A small image classifier, trained from scratch.
Model: depths [2, 5, 5], widths [96, 192, 384].
Training: soap at rate 0.002, 10900 steps, held-out accuracy 75%.
Data: trained on Sentinel-2 satellite tiles (TerraMesh), 72500 training examples, 57.7 epochs.
Rows from block 4 of a small image classifier, named by matrix and row number. Rows with one number belong to one neuron. Each number is 200 + 20 x the weight over its row's rms, rounded and kept within 0 to 999. All counts start at 0.
After each neuron's rows are labels from the 100 images, of 14848, where the neuron reaches its highest value: "top examples" is what is common among them. Only what is clearly more common there than usual is listed. The data: Sentinel-2 satellite tiles (TerraMesh). In brackets: how many of the 100.
# fc1: MLP up (model.blocks.4.mlp.fc1.weight, 768x192), inputs 48-95
# fc2: MLP down (model.blocks.4.mlp.fc2.weight, 192x768, transposed), outputs 48-95

fc1.754,200,202,221,199,212,189,192,195,207,173,185,180,204,226,213,255,195,231,214,169,182,202,182,199,176,182,218,175,197,198,203,216,188,277,219,210,206,200,187,183,215,213,237,176,209,181,180,196
fc2.754,237,226,203,223,224,218,231,213,233,168,163,192,207,201,169,174,183,180,195,197,202,182,190,219,241,191,229,173,164,178,194,163,212,175,191,172,217,196,197,193,201,205,197,184,209,167,168,189
top examples: crops (70); main land cover: crops (47)

fc1.664,195,197,198,193,218,169,226,198,185,170,207,201,173,217,219,225,212,213,212,213,143,212,164,199,233,206,188,183,183,173,162,175,202,198,222,225,217,222,200,200,162,207,175,242,233,213,202,200
fc2.664,186,213,198,162,209,181,164,196,244,180,218,174,193,201,164,194,215,146,227,163,200,230,190,188,206,208,196,200,197,200,169,200,223,195,198,218,229,190,206,171,189,188,181,179,168,193,240,179
top examples: flooded vegetation (31)

fc1.120,187,235,236,214,237,182,199,199,187,176,195,201,184,212,190,203,177,199,209,200,235,187,202,220,228,200,201,192,209,190,170,180,175,224,237,215,202,177,183,200,218,215,213,185,186,207,226,186
fc2.120,181,185,231,194,204,212,195,241,234,170,174,213,208,207,203,211,156,166,167,200,201,200,162,186,190,197,223,217,189,211,171,216,248,193,144,218,208,216,165,175,194,215,192,215,182,215,203,193
top examples: bare ground (49)

fc1.226,194,228,204,214,219,198,219,179,209,220,214,221,204,218,206,208,182,194,189,197,167,203,203,178,219,173,223,185,226,204,194,206,154,236,215,188,193,233,215,217,218,212,195,190,237,196,210,250
fc2.226,188,230,180,183,217,163,206,229,209,229,244,227,192,200,198,216,185,201,199,229,203,205,199,208,237,197,237,177,205,195,212,202,189,157,203,193,214,198,215,196,185,213,189,209,196,187,185,174
top examples: bare ground (49)

fc1.639,176,152,177,185,209,200,215,180,197,209,183,200,202,193,187,216,206,198,186,164,180,172,223,180,249,191,234,225,186,187,192,204,180,211,189,221,190,185,189,205,196,204,202,177,195,182,220,173
fc2.639,180,188,198,170,222,211,198,230,197,192,185,197,198,226,224,230,166,225,171,209,218,199,215,213,215,188,209,201,188,208,201,198,209,163,167,200,182,180,187,176,217,209,198,193,210,184,218,230
top examples: bare ground (49); snow or ice (42)

fc1.420,197,226,241,219,178,180,219,215,192,204,196,182,192,186,229,210,180,223,217,202,197,200,207,205,202,193,173,220,208,183,224,228,244,210,222,187,180,202,240,210,205,205,194,197,157,171,190,181
fc2.420,224,186,225,194,171,209,222,190,229,228,223,212,226,198,196,202,179,212,210,218,201,195,220,172,202,195,231,207,213,189,195,163,211,198,182,245,200,193,181,186,189,223,225,193,209,179,165,188
top examples: bare ground (54)

fc1.87,194,230,203,207,205,198,215,197,182,218,223,189,210,181,190,203,203,201,181,212,208,244,208,207,191,180,174,204,157,214,171,196,191,238,226,189,195,175,201,211,215,198,228,198,218,180,234,193
fc2.87,202,210,205,181,227,186,186,188,193,188,247,200,178,166,192,207,213,207,198,213,204,162,187,218,170,216,172,157,187,176,205,176,202,198,211,228,246,199,182,206,168,219,190,204,195,254,206,213
top examples: snow or ice (58); main land cover: snow or ice (45)

fc1.614,184,180,210,229,228,188,225,155,209,216,211,209,187,184,240,204,222,198,196,207,220,204,238,215,168,194,196,229,211,207,223,206,174,218,192,191,227,221,210,200,189,176,202,193,209,170,208,230
fc2.614,198,184,169,187,213,209,199,180,174,208,191,229,215,169,206,189,193,193,229,223,170,223,233,227,185,197,207,207,196,170,196,179,233,198,169,144,202,229,203,191,171,200,184,214,172,192,188,216
top examples: flooded vegetation (28)

fc1.628,196,201,198,208,200,239,184,189,224,185,183,203,203,200,182,191,195,189,164,202,206,213,207,202,207,197,192,259,204,203,219,198,223,206,153,164,229,188,205,227,230,232,235,195,170,248,205,214
fc2.628,212,206,199,167,219,153,222,202,183,223,169,221,197,203,235,197,190,172,209,233,208,209,202,199,220,209,219,204,200,163,205,203,195,186,181,162,187,148,159,224,187,178,178,177,204,187,202,186
top examples: flooded vegetation (27)

fc1.700,202,183,223,193,207,200,234,196,195,177,219,191,223,215,204,195,229,194,226,177,220,211,205,198,235,199,222,207,216,197,214,204,200,210,237,179,191,193,225,189,201,202,182,193,181,193,224,192
fc2.700,210,185,215,233,204,227,232,221,186,177,236,205,191,214,199,217,179,197,200,227,209,204,196,229,233,180,230,195,216,206,229,205,188,262,211,171,192,216,180,207,204,210,220,204,201,187,184,204
top examples: crops (66)

fc1.451,177,192,187,204,178,214,220,178,229,235,189,191,194,214,168,224,259,224,202,209,232,212,162,222,166,230,169,212,195,200,185,204,178,214,185,205,193,248,199,229,200,183,200,206,185,199,198,206
fc2.451,202,234,215,219,197,220,209,159,184,193,189,217,227,208,175,219,215,211,209,177,192,194,188,176,201,216,224,219,185,181,190,193,211,194,216,194,221,201,250,170,213,182,207,191,198,248,201,179
top examples: flooded vegetation (27)

fc1.131,205,247,243,198,185,203,209,191,210,172,206,208,245,210,236,180,198,196,155,174,196,208,194,261,238,207,193,204,198,220,202,172,201,180,181,185,198,195,231,201,210,184,232,199,172,212,179,254
fc2.131,184,171,204,236,202,200,180,214,191,237,218,243,212,189,176,211,183,196,164,183,212,207,190,207,179,216,173,198,192,212,205,237,220,218,166,227,172,256,208,193,210,171,188,225,200,159,203,221
top examples: bare ground (54); main land cover: water (32); flooded vegetation (26)