config.yaml
rotation_deg: 10
arch: "convnext_v2"
inner_norm: false
depths: [2, 5, 5]
weight_decay: 0.2
Rows from block 6 of a small image classifier, named by matrix and row number. Rows with one number belong to one neuron. Each number is 50 + 12 x the weight over its row's rms, rounded and kept within 0 to 99. All counts start at 0. After the name is the row's rms in percent of the matrix's.
After each neuron's rows are labels from the 100 images, of 14848, where the neuron reaches its highest value: "lies over" is the class under the peak. Only what is clearly more common there than usual is listed. The data: Sentinel-2 satellite tiles (TerraMesh).
# fc1: MLP up (model.blocks.6.mlp.fc1.weight, 768x192), inputs 144-191
# fc2: MLP down (model.blocks.6.mlp.fc2.weight, 192x768, transposed), outputs 144-191

fc1.766 103:41 49 46 53 47 51 30 37 51 58 47 40 56 26 61 42 54 49 42 23 14 43 31 49 45 22 36 48 49 38 64 53 39 49 46 39 53 51 39 50 52 40 49 13 55 46 69 38
fc2.766 108:41 29 68 27 60 54 55 05 57 59 52 24 46 44 55 42 32 43 59 72 40 61 60 59 41 28 39 53 68 57 66 28 47 38 48 42 34 34 29 46 50 63 40 40 31 54 50 48
lies over: water

fc1.196 105:61 52 72 41 50 69 63 50 49 50 55 43 49 48 49 48 57 48 42 43 27 56 40 46 74 46 50 62 61 44 60 58 68 44 70 59 73 48 47 55 32 43 50 46 44 47 54 43
fc2.196 115:41 57 53 53 52 33 43 51 30 50 51 67 57 62 56 70 52 57 51 77 35 63 44 58 50 52 36 56 44 69 52 46 73 54 65 50 26 53 47 56 60 60 30 65 43 58 54 57
lies over: clouds

fc1.620 103:43 66 32 36 72 53 61 54 41 38 23 51 36 45 70 48 37 56 59 48 63 49 62 38 29 51 33 64 42 47 44 56 56 48 71 57 50 58 42 51 60 62 57 50 35 52 57 74
fc2.620 116:59 42 74 14 46 56 35 42 58 66 52 62 43 52 43 49 40 71 50 44 42 68 48 58 56 58 47 39 41 43 48 48 49 33 54 41 62 59 68 44 65 51 42 45 56 44 39 65
lies over: snow or ice

fc1.180 086:42 71 44 36 58 73 60 60 60 37 51 53 47 50 56 48 46 17 63 42 39 42 57 54 69 66 44 46 50 64 45 41 35 62 59 49 45 40 44 62 47 63 65 41 50 52 43 53
fc2.180 101:38 47 63 33 46 58 26 40 75 45 55 59 46 30 58 51 58 46 49 62 58 61 55 52 44 36 42 34 46 45 74 44 51 54 40 73 60 48 68 55 61 39 31 37 44 74 31 26
lies over: clouds; snow or ice

fc1.727 114:37 47 52 42 61 53 41 55 34 50 64 24 49 44 39 32 69 46 51 62 53 51 44 53 39 50 40 49 61 49 56 47 38 63 65 59 51 46 50 46 42 32 66 49 64 59 69 28
fc2.727 117:66 43 53 53 49 56 56 55 58 40 42 72 40 53 57 52 23 52 33 54 28 39 47 54 45 49 69 48 49 56 37 59 57 45 45 69 51 42 56 43 36 55 61 44 55 61 53 56
lies over: crops

fc1.368 102:56 63 49 43 49 58 70 58 68 34 70 43 50 65 36 56 56 40 41 58 59 55 46 60 80 37 38 35 40 41 59 47 41 15 57 55 49 38 41 58 65 48 51 51 69 40 49 49
fc2.368 106:46 49 64 47 55 44 39 52 63 35 66 36 47 62 61 64 56 43 78 51 56 75 47 57 55 63 40 35 40 52 51 68 41 38 53 54 59 56 49 51 37 48 46 66 45 44 68 43
lies over: rangeland

fc1.201 104:49 32 46 76 60 55 52 39 41 48 64 49 48 13 43 43 66 51 53 52 46 77 50 37 61 58 42 48 53 55 43 66 36 53 47 63 59 67 55 37 41 42 46 43 54 79 71 59
fc2.201 102:41 14 48 44 56 48 64 43 65 65 58 65 65 27 65 57 18 66 53 68 54 31 42 45 35 39 46 50 38 68 54 54 74 36 60 54 59 57 55 63 61 46 56 49 64 63 57 62
lies over: water

fc1.569 102:58 59 53 48 71 71 57 58 48 48 74 49 61 51 33 40 32 38 55 47 57 54 43 53 53 45 34 44 60 43 49 57 82 65 57 50 61 51 51 52 41 51 65 35 43 59 40 43
fc2.569 113:63 75 16 42 34 58 22 43 39 65 46 55 43 67 27 61 67 48 47 54 42 48 49 55 40 35 37 43 48 52 36 38 54 57 49 47 63 41 67 42 60 54 47 43 82 31 42 51
lies over: clouds

fc1.696 083:39 74 59 54 59 45 48 59 62 45 50 34 47 31 48 46 41 60 49 39 31 64 42 45 46 39 46 51 58 32 36 35 55 50 29 53 76 61 57 51 61 53 64 28 52 57 61 38
fc2.696 095:55 45 48 64 71 47 42 54 51 52 63 37 83 41 35 43 68 55 52 47 77 67 37 60 51 46 40 58 30 44 64 50 69 43 74 39 30 41 35 44 45 61 44 52 65 62 61 33
lies over: water

fc1.469 111:62 33 55 40 28 54 47 54 49 62 57 37 45 58 66 59 50 68 34 53 42 48 42 45 39 61 52 47 55 70 47 52 50 23 62 85 62 57 77 48 60 38 52 51 55 48 43 50
fc2.469 100:60 35 62 65 59 48 40 41 57 53 44 41 47 54 43 40 57 74 50 52 49 48 49 40 49 65 50 33 54 48 46 66 57 31 54 61 53 56 53 66 49 26 64 41 48 71 52 49
lies over: crops

fc1.448 125:44 55 50 44 46 24 43 45 33 57 39 51 54 41 64 50 60 48 30 55 53 45 31 60 39 13 44 43 66 60 49 52 51 43 50 58 52 67 55 48 52 45 43 44 52 32 60 51
fc2.448 111:49 29 59 08 60 47 66 51 75 48 61 38 47 50 62 45 43 43 52 52 62 58 56 55 34 37 70 62 48 46 39 37 67 56 60 47 54 61 39 62 43 44 34 62 43 28 47 63
lies over: trees

fc1.221 137:58 20 55 65 45 37 70 46 55 31 45 47 44 37 42 52 43 45 11 60 52 47 72 40 41 41 60 41 16 51 47 45 50 59 64 53 43 51 50 48 63 64 52 61 48 35 42 54
fc2.221 114:59 61 57 44 34 55 26 39 34 54 57 50 44 61 49 34 54 52 62 42 53 40 32 51 60 38 52 43 78 53 70 34 10 57 54 41 51 52 43 47 53 45 64 36 57 25 45 52
lies over: trees

fc1.713 092:54 34 53 53 42 41 73 69 36 35 78 58 56 59 64 49 57 58 48 31 55 50 57 46 50 46 48 72 45 43 65 35 57 60 43 62 38 31 53 27 44 52 63 30 56 49 66 56
fc2.713 105:45 41 45 48 56 33 47 46 52 73 37 40 67 37 34 45 38 44 38 64 52 57 39 28 51 51 37 65 42 46 58 52 69 39 59 40 57 62 49 47 62 49 61 61 49 43 47 39
lies over: water

fc1.451 100:49 51 60 47 54 70 60 46 72 53 59 53 46 42 55 67 32 65 32 48 44 27 36 53 52 61 40 59 40 56 29 56 27 58 51 48 62 54 48 46 51 46 46 47 67 33 34 50
fc2.451 098:49 68 49 14 38 63 48 47 44 61 60 59 58 44 51 46 40 59 53 55 47 66 23 57 41 41 57 46 45 43 18 67 86 71 63 50 31 39 36 47 33 64 21 60 70 50 38 68
lies over: snow or ice

fc1.79 091:45 45 51 57 40 45 30 01 50 42 74 50 50 28 57 67 50 68 50 51 42 47 43 43 46 64 25 51 66 51 55 38 39 45 51 53 42 39 29 50 40 58 51 48 65 59 61 43
fc2.79 099:53 53 66 36 51 52 56 28 36 61 50 45 34 35 35 56 47 55 58 46 65 53 55 42 57 60 49 33 46 55 52 31 32 70 56 57 51 59 35 55 73 55 57 35 52 54 61 47
lies over: snow or ice; water

fc1.453 114:61 54 55 44 69 40 42 47 43 61 47 51 53 60 64 62 39 56 42 56 46 68 56 57 40 43 65 50 50 55 47 46 52 54 17 18 52 40 72 41 47 47 45 41 45 43 36 35
fc2.453 106:51 40 60 18 45 47 57 37 41 61 25 43 51 51 68 51 38 55 62 71 54 58 47 53 45 44 52 71 54 70 47 45 27 66 70 42 64 48 43 49 43 46 41 60 63 37 50 60
lies over: trees

fc1.296 108:32 27 51 61 52 64 58 47 61 39 59 51 42 38 41 31 58 50 54 58 41 36 49 50 58 65 46 45 36 43 50 53 54 40 29 79 43 29 65 51 30 53 58 48 61 53 41 29
fc2.296 108:40 14 47 42 58 64 63 35 41 44 44 49 48 50 61 38 37 67 54 50 32 49 40 47 69 39 69 65 58 41 56 47 25 42 54 71 38 79 38 49 68 49 64 53 63 65 43 80
lies over: snow or ice

fc1.51 124:67 53 46 61 54 51 45 41 68 24 65 37 08 55 57 48 32 40 51 45 36 39 45 62 31 65 30 36 55 55 68 51 47 55 49 39 45 60 53 58 37 45 59 61 64 55 57 69
fc2.51 129:55 66 66 45 44 50 53 55 57 46 70 53 42 50 51 52 36 32 42 60 45 48 37 35 46 54 61 44 57 61 64 51 32 30 25 44 52 53 32 52 55 50 70 58 54 63 62 32
lies over: clouds

fc1.191 096:25 42 62 22 37 60 56 60 37 58 52 56 51 40 62 55 49 45 55 51 53 83 66 28 61 44 34 34 66 63 38 52 41 40 69 47 24 46 60 57 63 73 56 72 56 49 30 32
fc2.191 093:54 31 57 72 48 37 54 53 59 51 70 02 44 39 58 53 63 58 51 38 71 61 55 55 52 50 61 72 45 64 41 38 49 48 36 25 49 61 54 44 59 49 36 41 46 59 40 49
lies over: crops

fc1.93 101:47 47 62 47 54 60 37 48 33 51 67 66 35 48 48 45 56 60 57 45 47 54 59 58 54 38 65 53 60 59 63 55 42 48 50 25 58 36 55 84 53 55 41 69 33 52 48 66
fc2.93 089:51 32 61 43 32 47 99 42 38 58 40 50 47 34 49 34 32 56 47 55 40 58 62 49 38 45 50 36 37 38 47 30 39 71 45 50 25 62 31 64 34 53 54 28 67 45 39 73
lies over: trees

fc1.672 104:66 32 39 53 66 43 53 61 39 65 45 50 38 49 29 49 44 70 53 39 52 61 46 47 42 49 57 65 52 49 51 36 79 47 45 54 64 51 62 48 77 58 38 49 53 43 68 51
fc2.672 103:42 59 47 54 34 54 27 46 53 43 42 55 54 56 34 59 79 47 48 59 47 51 55 40 53 49 57 55 52 42 28 64 38 44 62 48 71 52 34 41 34 37 34 34 45 35 55 47
lies over: snow or ice; water

fc1.445 110:46 57 56 49 80 38 41 49 49 43 52 46 50 89 42 41 69 43 53 18 35 61 40 68 55 52 45 57 67 38 50 76 64 56 80 50 45 62 61 52 56 60 43 45 56 56 61 47
fc2.445 113:53 61 32 56 58 51 42 61 29 45 57 59 56 22 63 60 61 69 37 62 30 51 42 41 34 55 70 45 36 44 50 44 10 84 51 67 42 68 51 42 34 34 18 40 55 35 31 28
lies over: trees

fc1.383 081:52 40 55 56 64 69 55 52 50 53 46 32 57 35 44 44 17 41 45 29 61 56 49 44 53 62 51 61 63 21 54 44 49 70 49 64 84 66 67 24 31 57 53 44 42 27 33 44
fc2.383 085:55 64 31 55 45 54 49 46 51 61 72 50 54 45 66 53 52 34 43 66 37 55 37 56 77 45 49 47 43 48 57 54 56 72 58 49 62 42 31 38 35 53 39 73 33 30 41 64
lies over: crops

fc1.295 110:59 36 50 70 62 40 52 54 32 52 40 44 51 49 42 56 39 48 49 49 34 58 60 56 65 63 53 61 65 67 77 30 45 90 41 63 47 53 39 44 53 57 55 62 74 57 61 46
fc2.295 101:54 57 56 64 66 53 42 54 48 65 76 38 60 43 33 71 54 63 45 56 35 59 43 61 37 45 30 78 58 35 50 66 57 76 66 52 42 48 62 52 33 60 42 63 39 33 69 69
lies over: rangeland

fc1.300 095:40 48 53 40 75 56 44 61 26 42 67 30 51 48 50 53 54 70 71 49 54 52 45 42 55 60 48 69 35 42 60 73 62 47 30 43 58 47 23 49 61 43 51 39 36 46 39 47
fc2.300 094:30 30 52 46 45 50 51 48 50 48 49 51 40 44 45 51 49 34 50 43 44 42 40 85 72 63 56 31 33 40 43 60 66 64 50 61 54 53 71 45 46 51 62 80 54 58 65 55
lies over: crops

fc1.421 101:67 47 26 43 51 45 62 46 57 22 57 57 55 48 44 41 54 66 50 47 53 64 73 41 76 39 50 49 64 60 44 47 60 64 30 23 31 42 65 29 45 46 56 53 56 33 47 55
fc2.421 127:57 33 63 26 50 39 40 51 56 47 36 60 44 62 45 47 55 50 53 47 63 44 51 46 43 56 63 35 45 43 66 41 42 27 57 50 43 53 48 50 52 61 48 69 35 46 39 56
lies over: built area

fc1.433 103:57 53 53 63 39 52 46 46 52 57 31 49 50 67 29 49 38 68 50 48 58 48 53 62 40 53 49 36 30 50 56 68 52 54 39 60 78 37 60 41 32 54 31 44 49 53 56 39
fc2.433 112:52 51 52 81 41 37 43 40 69 40 67 48 49 46 35 38 52 53 56 46 52 45 73 47 25 58 43 60 52 56 59 33 63 31 41 61 58 60 50 62 49 52 53 45 31 38 42 58
lies over: water

fc1.111 115:42 66 43 69 56 37 59 53 52 53 35 38 56 49 53 51 51 43 48 38 42 35 41 49 64 44 43 55 41 59 58 46 53 38 44 59 65 57 46 57 79 46 50 71 48 46 58 37
fc2.111 105:47 41 55 80 43 38 29 42 56 48 53 69 43 42 27 51 44 56 47 50 64 57 63 40 48 45 74 34 48 25 59 69 36 50 59 62 45 48 58 65 33 58 40 26 53 17 35 49
lies over: snow or ice

fc1.202 096:57 31 52 68 31 58 31 51 47 53 39 75 47 68 47 38 45 56 32 35 40 85 63 69 54 49 42 49 80 47 64 60 26 39 42 45 49 47 59 45 41 60 55 57 43 62 59 63
fc2.202 099:42 47 65 53 51 45 58 31 38 19 53 61 41 55 43 63 47 47 60 50 59 39 50 44 50 51 44 50 26 60 38 67 78 57 41 51 34 57 45 50 58 49 41 52 46 66 47 40
lies over: crops

fc1.539 119:27 49 42 67 27 48 48 45 34 60 51 36 54 52 87 53 68 53 47 46 48 48 51 54 40 50 56 35 36 64 50 46 48 48 44 38 76 70 65 48 68 32 59 60 66 52 49 42
fc2.539 118:72 36 62 38 68 55 46 47 58 35 56 23 57 48 49 56 52 52 59 64 56 58 42 54 56 51 67 43 51 53 29 55 32 40 45 64 44 46 53 33 34 53 68 45 47 61 41 36
lies over: rangeland

fc1.417 113:30 41 60 45 46 44 69 45 46 57 49 44 51 62 44 52 42 48 40 42 46 29 44 67 44 64 54 60 42 48 49 74 74 55 35 43 53 29 47 75 48 45 43 57 59 46 68 53
fc2.417 116:53 65 35 50 53 39 47 25 44 43 58 74 39 31 47 51 36 51 49 45 56 48 57 49 74 51 66 52 60 46 64 43 28 65 31 44 42 43 58 56 51 57 43 55 40 52 62 57
lies over: clouds

fc1.78 108:63 65 57 65 52 43 56 29 61 46 53 49 56 33 52 46 30 46 47 29 64 62 49 46 23 63 63 29 52 39 42 47 55 47 36 52 63 49 43 19 50 22 71 33 54 52 36 27
fc2.78 102:49 45 62 43 35 43 57 53 41 46 34 40 39 54 58 56 39 33 58 57 48 55 36 49 83 53 56 61 38 58 40 49 26 20 56 39 48 41 53 58 45 60 50 48 49 43 42 54
lies over: snow or ice

fc1.37 081:36 57 62 36 36 59 51 54 46 57 71 55 54 65 52 54 64 37 55 46 42 65 20 46 09 57 47 55 49 36 37 52 41 50 37 45 61 65 54 67 49 58 40 66 59 34 31 74
fc2.37 078:34 48 70 23 59 38 65 37 52 65 38 50 61 45 56 45 73 65 56 45 39 53 41 37 26 52 71 41 47 79 19 57 63 46 38 44 51 68 64 34 44 58 47 43 58 43 39 46
lies over: crops

fc1.664 099:51 59 44 69 58 82 71 48 61 50 52 49 49 57 49 41 52 57 43 44 47 57 52 52 36 52 47 47 49 59 48 45 64 45 45 51 46 36 50 69 45 50 67 40 35 55 52 72
fc2.664 118:27 24 65 48 57 40 28 46 54 69 60 35 51 50 51 52 61 42 56 68 39 65 44 36 52 51 57 47 54 43 40 61 54 43 53 32 57 62 41 58 62 61 51 47 61 63 46 31
lies over: snow or ice

fc1.123 143:43 52 39 39 46 71 78 52 62 80 66 78 47 67 55 51 46 74 39 57 55 63 40 58 68 51 41 58 59 50 52 68 39 69 53 56 44 52 64 55 74 47 50 55 35 29 42 55
fc2.123 118:37 57 62 53 49 42 43 42 46 64 38 55 52 53 71 58 49 57 71 52 47 53 74 40 60 48 36 51 55 48 63 65 68 74 54 27 29 48 32 47 41 38 70 48 62 51 39 52
lies over: built area

fc1.227 094:58 42 60 61 53 33 56 48 62 18 48 28 44 58 46 36 53 50 59 45 50 43 34 58 39 47 57 57 63 42 43 41 55 65 32 50 45 69 47 45 62 55 67 52 51 65 74 57
fc2.227 100:43 36 58 46 72 48 67 39 49 37 55 38 36 69 43 50 62 49 44 45 54 55 39 44 67 53 71 68 41 61 43 64 66 60 64 57 48 59 61 56 51 48 70 54 56 62 66 63
lies over: clouds

fc1.19 088:53 63 56 54 56 61 54 57 64 67 50 35 48 48 50 53 46 52 38 39 50 41 63 50 45 67 56 58 57 57 51 58 62 53 64 51 51 66 57 63 23 37 47 37 34 70 60 76
fc2.19 096:51 39 40 67 40 41 36 50 34 23 32 76 52 91 44 34 49 43 44 35 53 39 56 48 64 57 55 38 32 37 54 70 69 68 55 72 66 54 53 72 50 68 36 31 57 36 63 29
lies over: water

fc1.563 103:22 40 46 58 38 39 41 61 50 59 46 56 50 45 67 67 59 52 52 42 40 52 45 38 61 64 51 31 80 46 42 44 59 50 54 67 45 51 25 37 37 53 40 56 63 41 48 64
fc2.563 102:55 58 42 50 20 45 58 77 69 49 00 65 60 45 45 50 32 47 32 34 39 45 39 46 32 50 48 69 53 52 43 52 52 56 56 63 46 48 59 37 41 44 46 42 39 40 30 61
lies over: bare ground

fc1.122 110:45 39 48 31 74 42 32 39 59 50 39 50 73 35 41 45 63 37 57 58 43 57 59 56 57 49 34 51 48 64 76 41 54 46 64 42 45 59 53 51 71 58 53 50 64 61 60 28
fc2.122 107:47 67 56 54 51 52 55 47 48 52 37 31 33 34 66 49 64 53 55 41 58 48 58 39 43 38 52 48 63 35 19 48 54 46 62 45 63 46 48 34 47 36 28 66 50 67 48 43
lies over: crops

fc1.212 091:49 41 52 45 57 51 64 43 50 51 50 25 40 57 39 26 38 53 36 56 31 43 43 45 62 41 52 42 48 58 46 42 60 62 54 27 45 65 45 43 40 32 41 75 69 72 59 50
fc2.212 100:31 62 68 59 38 37 42 47 55 43 48 69 60 34 64 36 34 62 46 43 52 51 71 52 63 43 54 40 28 48 53 42 52 77 41 48 48 25 40 46 44 56 47 39 54 34 63 44
lies over: crops

fc1.223 099:62 55 64 48 67 46 51 20 54 50 54 40 37 55 71 38 44 75 51 59 65 41 25 51 47 53 47 42 60 60 34 53 50 40 42 34 46 42 26 39 53 31 50 43 66 53 42 56
fc2.223 092:54 41 50 45 45 40 45 42 41 60 44 60 52 55 37 49 69 51 86 32 51 43 50 36 55 57 59 58 24 64 42 47 49 46 46 67 43 52 56 20 46 62 44 49 46 65 45 61
lies over: water

fc1.356 107:42 60 47 49 48 47 76 50 48 52 38 59 34 15 45 44 62 32 47 39 48 59 69 40 39 59 40 61 42 45 35 38 60 56 98 43 64 59 49 52 35 47 52 52 34 29 48 48
fc2.356 111:43 77 23 61 47 61 51 61 56 39 70 66 73 44 56 52 36 58 42 57 56 39 50 56 71 52 33 36 51 57 64 55 18 50 54 33 35 57 49 74 42 55 51 56 44 37 46 37
lies over: trees

fc1.139 098:47 69 39 60 42 30 58 55 65 58 40 47 39 50 53 50 50 40 54 41 42 71 43 48 66 50 39 55 52 50 41 70 60 48 35 50 42 56 58 46 34 47 61 48 34 49 50 44
fc2.139 094:43 61 51 34 61 45 50 49 59 48 72 51 51 50 41 71 49 45 34 42 69 46 55 48 49 56 69 60 51 46 79 47 56 59 46 51 39 40 35 56 73 61 50 50 65 55 53 63
lies over: water

fc1.621 095:58 81 46 34 52 63 51 44 53 48 31 32 52 48 70 38 52 43 51 38 51 45 40 51 61 43 42 59 29 48 34 46 57 40 63 25 39 43 32 45 50 51 50 59 64 47 63 86
fc2.621 095:64 51 54 23 59 53 42 42 65 49 84 23 49 48 41 55 65 72 50 51 43 38 47 44 65 41 29 57 62 53 50 39 28 58 47 65 45 37 61 42 42 67 51 69 36 34 22 42
lies over: snow or ice

fc1.52 119:47 42 55 44 38 60 31 56 75 41 51 47 62 56 58 52 29 53 79 51 55 55 42 50 63 43 40 33 47 31 21 35 90 23 56 66 54 43 66 31 57 35 53 53 47 51 55 71
fc2.52 101:43 43 42 49 65 64 44 40 36 34 52 41 59 38 49 57 73 41 37 30 64 43 36 47 59 32 59 46 62 65 43 58 30 56 42 39 37 39 42 47 36 51 62 46 60 36 34 50
lies over: built area

fc1.103 106:50 50 58 43 39 45 71 56 49 57 62 56 56 46 43 44 44 52 48 65 50 57 39 65 59 62 62 35 58 59 66 12 52 37 47 61 41 69 40 30 62 51 43 48 66 63 50 39
fc2.103 099:56 42 49 41 32 35 43 47 52 60 39 49 50 66 21 48 60 35 69 56 54 51 42 58 57 69 44 54 87 34 24 44 50 36 46 50 57 57 58 63 29 43 43 45 14 49 43 58
lies over: rangeland

fc1.545 114:61 44 39 53 61 45 66 27 50 60 44 60 57 48 59 37 47 57 51 60 68 68 69 34 67 48 56 52 31 44 63 71 44 53 53 35 51 68 44 57 53 31 44 54 61 49 56 20
fc2.545 115:27 26 48 52 42 40 66 46 61 40 51 64 34 53 66 45 54 22 31 50 63 42 64 55 62 71 41 42 29 37 64 43 60 34 45 54 45 62 55 54 44 49 48 55 48 36 26 64
lies over: water

fc1.367 103:64 63 56 45 48 37 56 46 59 50 36 61 43 41 26 52 51 47 49 48 43 53 51 35 50 39 46 38 59 52 47 67 62 47 60 39 78 58 42 50 71 34 57 36 45 26 56 37
fc2.367 091:46 47 41 57 55 63 63 48 48 39 52 61 37 60 39 43 61 39 66 62 64 38 42 47 50 32 55 48 51 41 29 51 39 41 31 64 50 60 65 50 40 52 61 52 27 38 44 58
lies over: water

fc1.656 119:46 42 48 58 53 61 41 50 46 51 65 31 76 36 28 51 65 54 53 49 59 47 59 70 57 86 36 62 54 26 50 55 72 43 42 29 43 57 54 49 51 62 53 51 58 28 33 38
fc2.656 117:47 58 54 60 43 56 35 59 55 69 54 38 53 62 53 55 29 45 41 40 52 47 34 64 42 50 39 58 56 63 35 35 00 40 45 48 43 50 59 38 45 64 73 46 59 63 49 54
lies over: crops

fc1.541 086:59 31 36 49 29 39 59 22 36 55 57 52 55 57 75 53 85 73 55 52 60 57 48 41 55 48 48 64 57 54 69 78 53 45 60 66 51 47 62 87 70 49 48 50 42 57 74 59
fc2.541 088:55 37 42 73 60 41 65 59 39 36 56 50 50 29 35 56 38 89 49 43 39 71 33 35 38 46 55 54 46 61 43 55 59 53 60 75 47 56 39 60 62 58 81 45 38 57 60 18
lies over: snow or ice

fc1.750 115:68 54 32 37 41 32 76 50 37 39 64 38 26 51 67 35 57 76 53 36 71 48 54 61 65 39 68 49 45 50 36 43 99 34 58 73 50 61 45 57 43 47 44 40 68 55 55 46
fc2.750 114:57 30 60 40 42 58 48 53 46 30 51 21 69 62 39 59 52 56 50 72 53 43 67 65 59 45 32 53 64 57 46 43 13 41 36 72 45 59 61 65 57 45 58 52 44 33 44 58
lies over: snow or ice

fc1.236 124:37 41 59 36 59 53 45 55 65 46 34 55 50 34 32 47 69 47 55 59 39 61 38 30 30 46 32 43 52 76 39 51 42 26 58 51 30 51 43 63 52 50 50 56 51 44 77 53
fc2.236 115:49 44 56 63 42 37 50 36 47 46 66 71 40 52 72 51 41 38 50 44 54 49 54 22 45 33 61 45 49 49 25 56 39 42 32 30 54 54 51 38 60 37 43 54 65 68 67 38
lies over: built area

fc1.617 104:50 48 18 52 44 66 24 48 49 35 42 46 44 51 62 46 54 43 48 65 64 39 59 44 58 39 64 42 57 49 53 45 42 76 59 42 55 40 60 66 53 59 57 51 46 43 29 54
fc2.617 106:51 34 45 22 42 69 35 53 43 41 48 37 48 74 49 62 47 52 41 60 55 38 42 42 41 46 48 59 49 57 51 37 30 44 56 58 34 41 51 64 45 61 37 37 55 53 62 52
lies over: snow or ice

fc1.457 109:45 57 37 66 43 52 48 57 63 35 52 30 28 68 42 36 43 53 79 66 54 42 73 49 36 46 74 43 43 51 33 59 23 54 52 25 59 58 34 25 68 45 57 48 45 48 54 77
fc2.457 103:46 41 28 45 56 63 49 42 61 33 39 69 70 62 55 54 54 23 31 50 67 65 35 50 56 62 55 54 29 45 53 24 55 44 65 28 53 55 49 68 54 47 44 52 64 54 48 62
lies over: crops

fc1.67 098:44 36 50 51 39 45 74 31 61 57 48 49 54 41 60 43 39 37 55 59 55 39 57 60 51 52 55 77 36 39 61 66 47 42 38 45 37 41 59 42 59 54 49 38 35 86 40 55
fc2.67 104:60 70 46 31 54 49 35 20 50 91 34 75 26 57 38 52 53 51 59 42 47 51 64 52 60 35 58 25 64 49 53 54 33 22 66 58 52 51 56 68 59 44 45 35 39 75 49 55
lies over: crops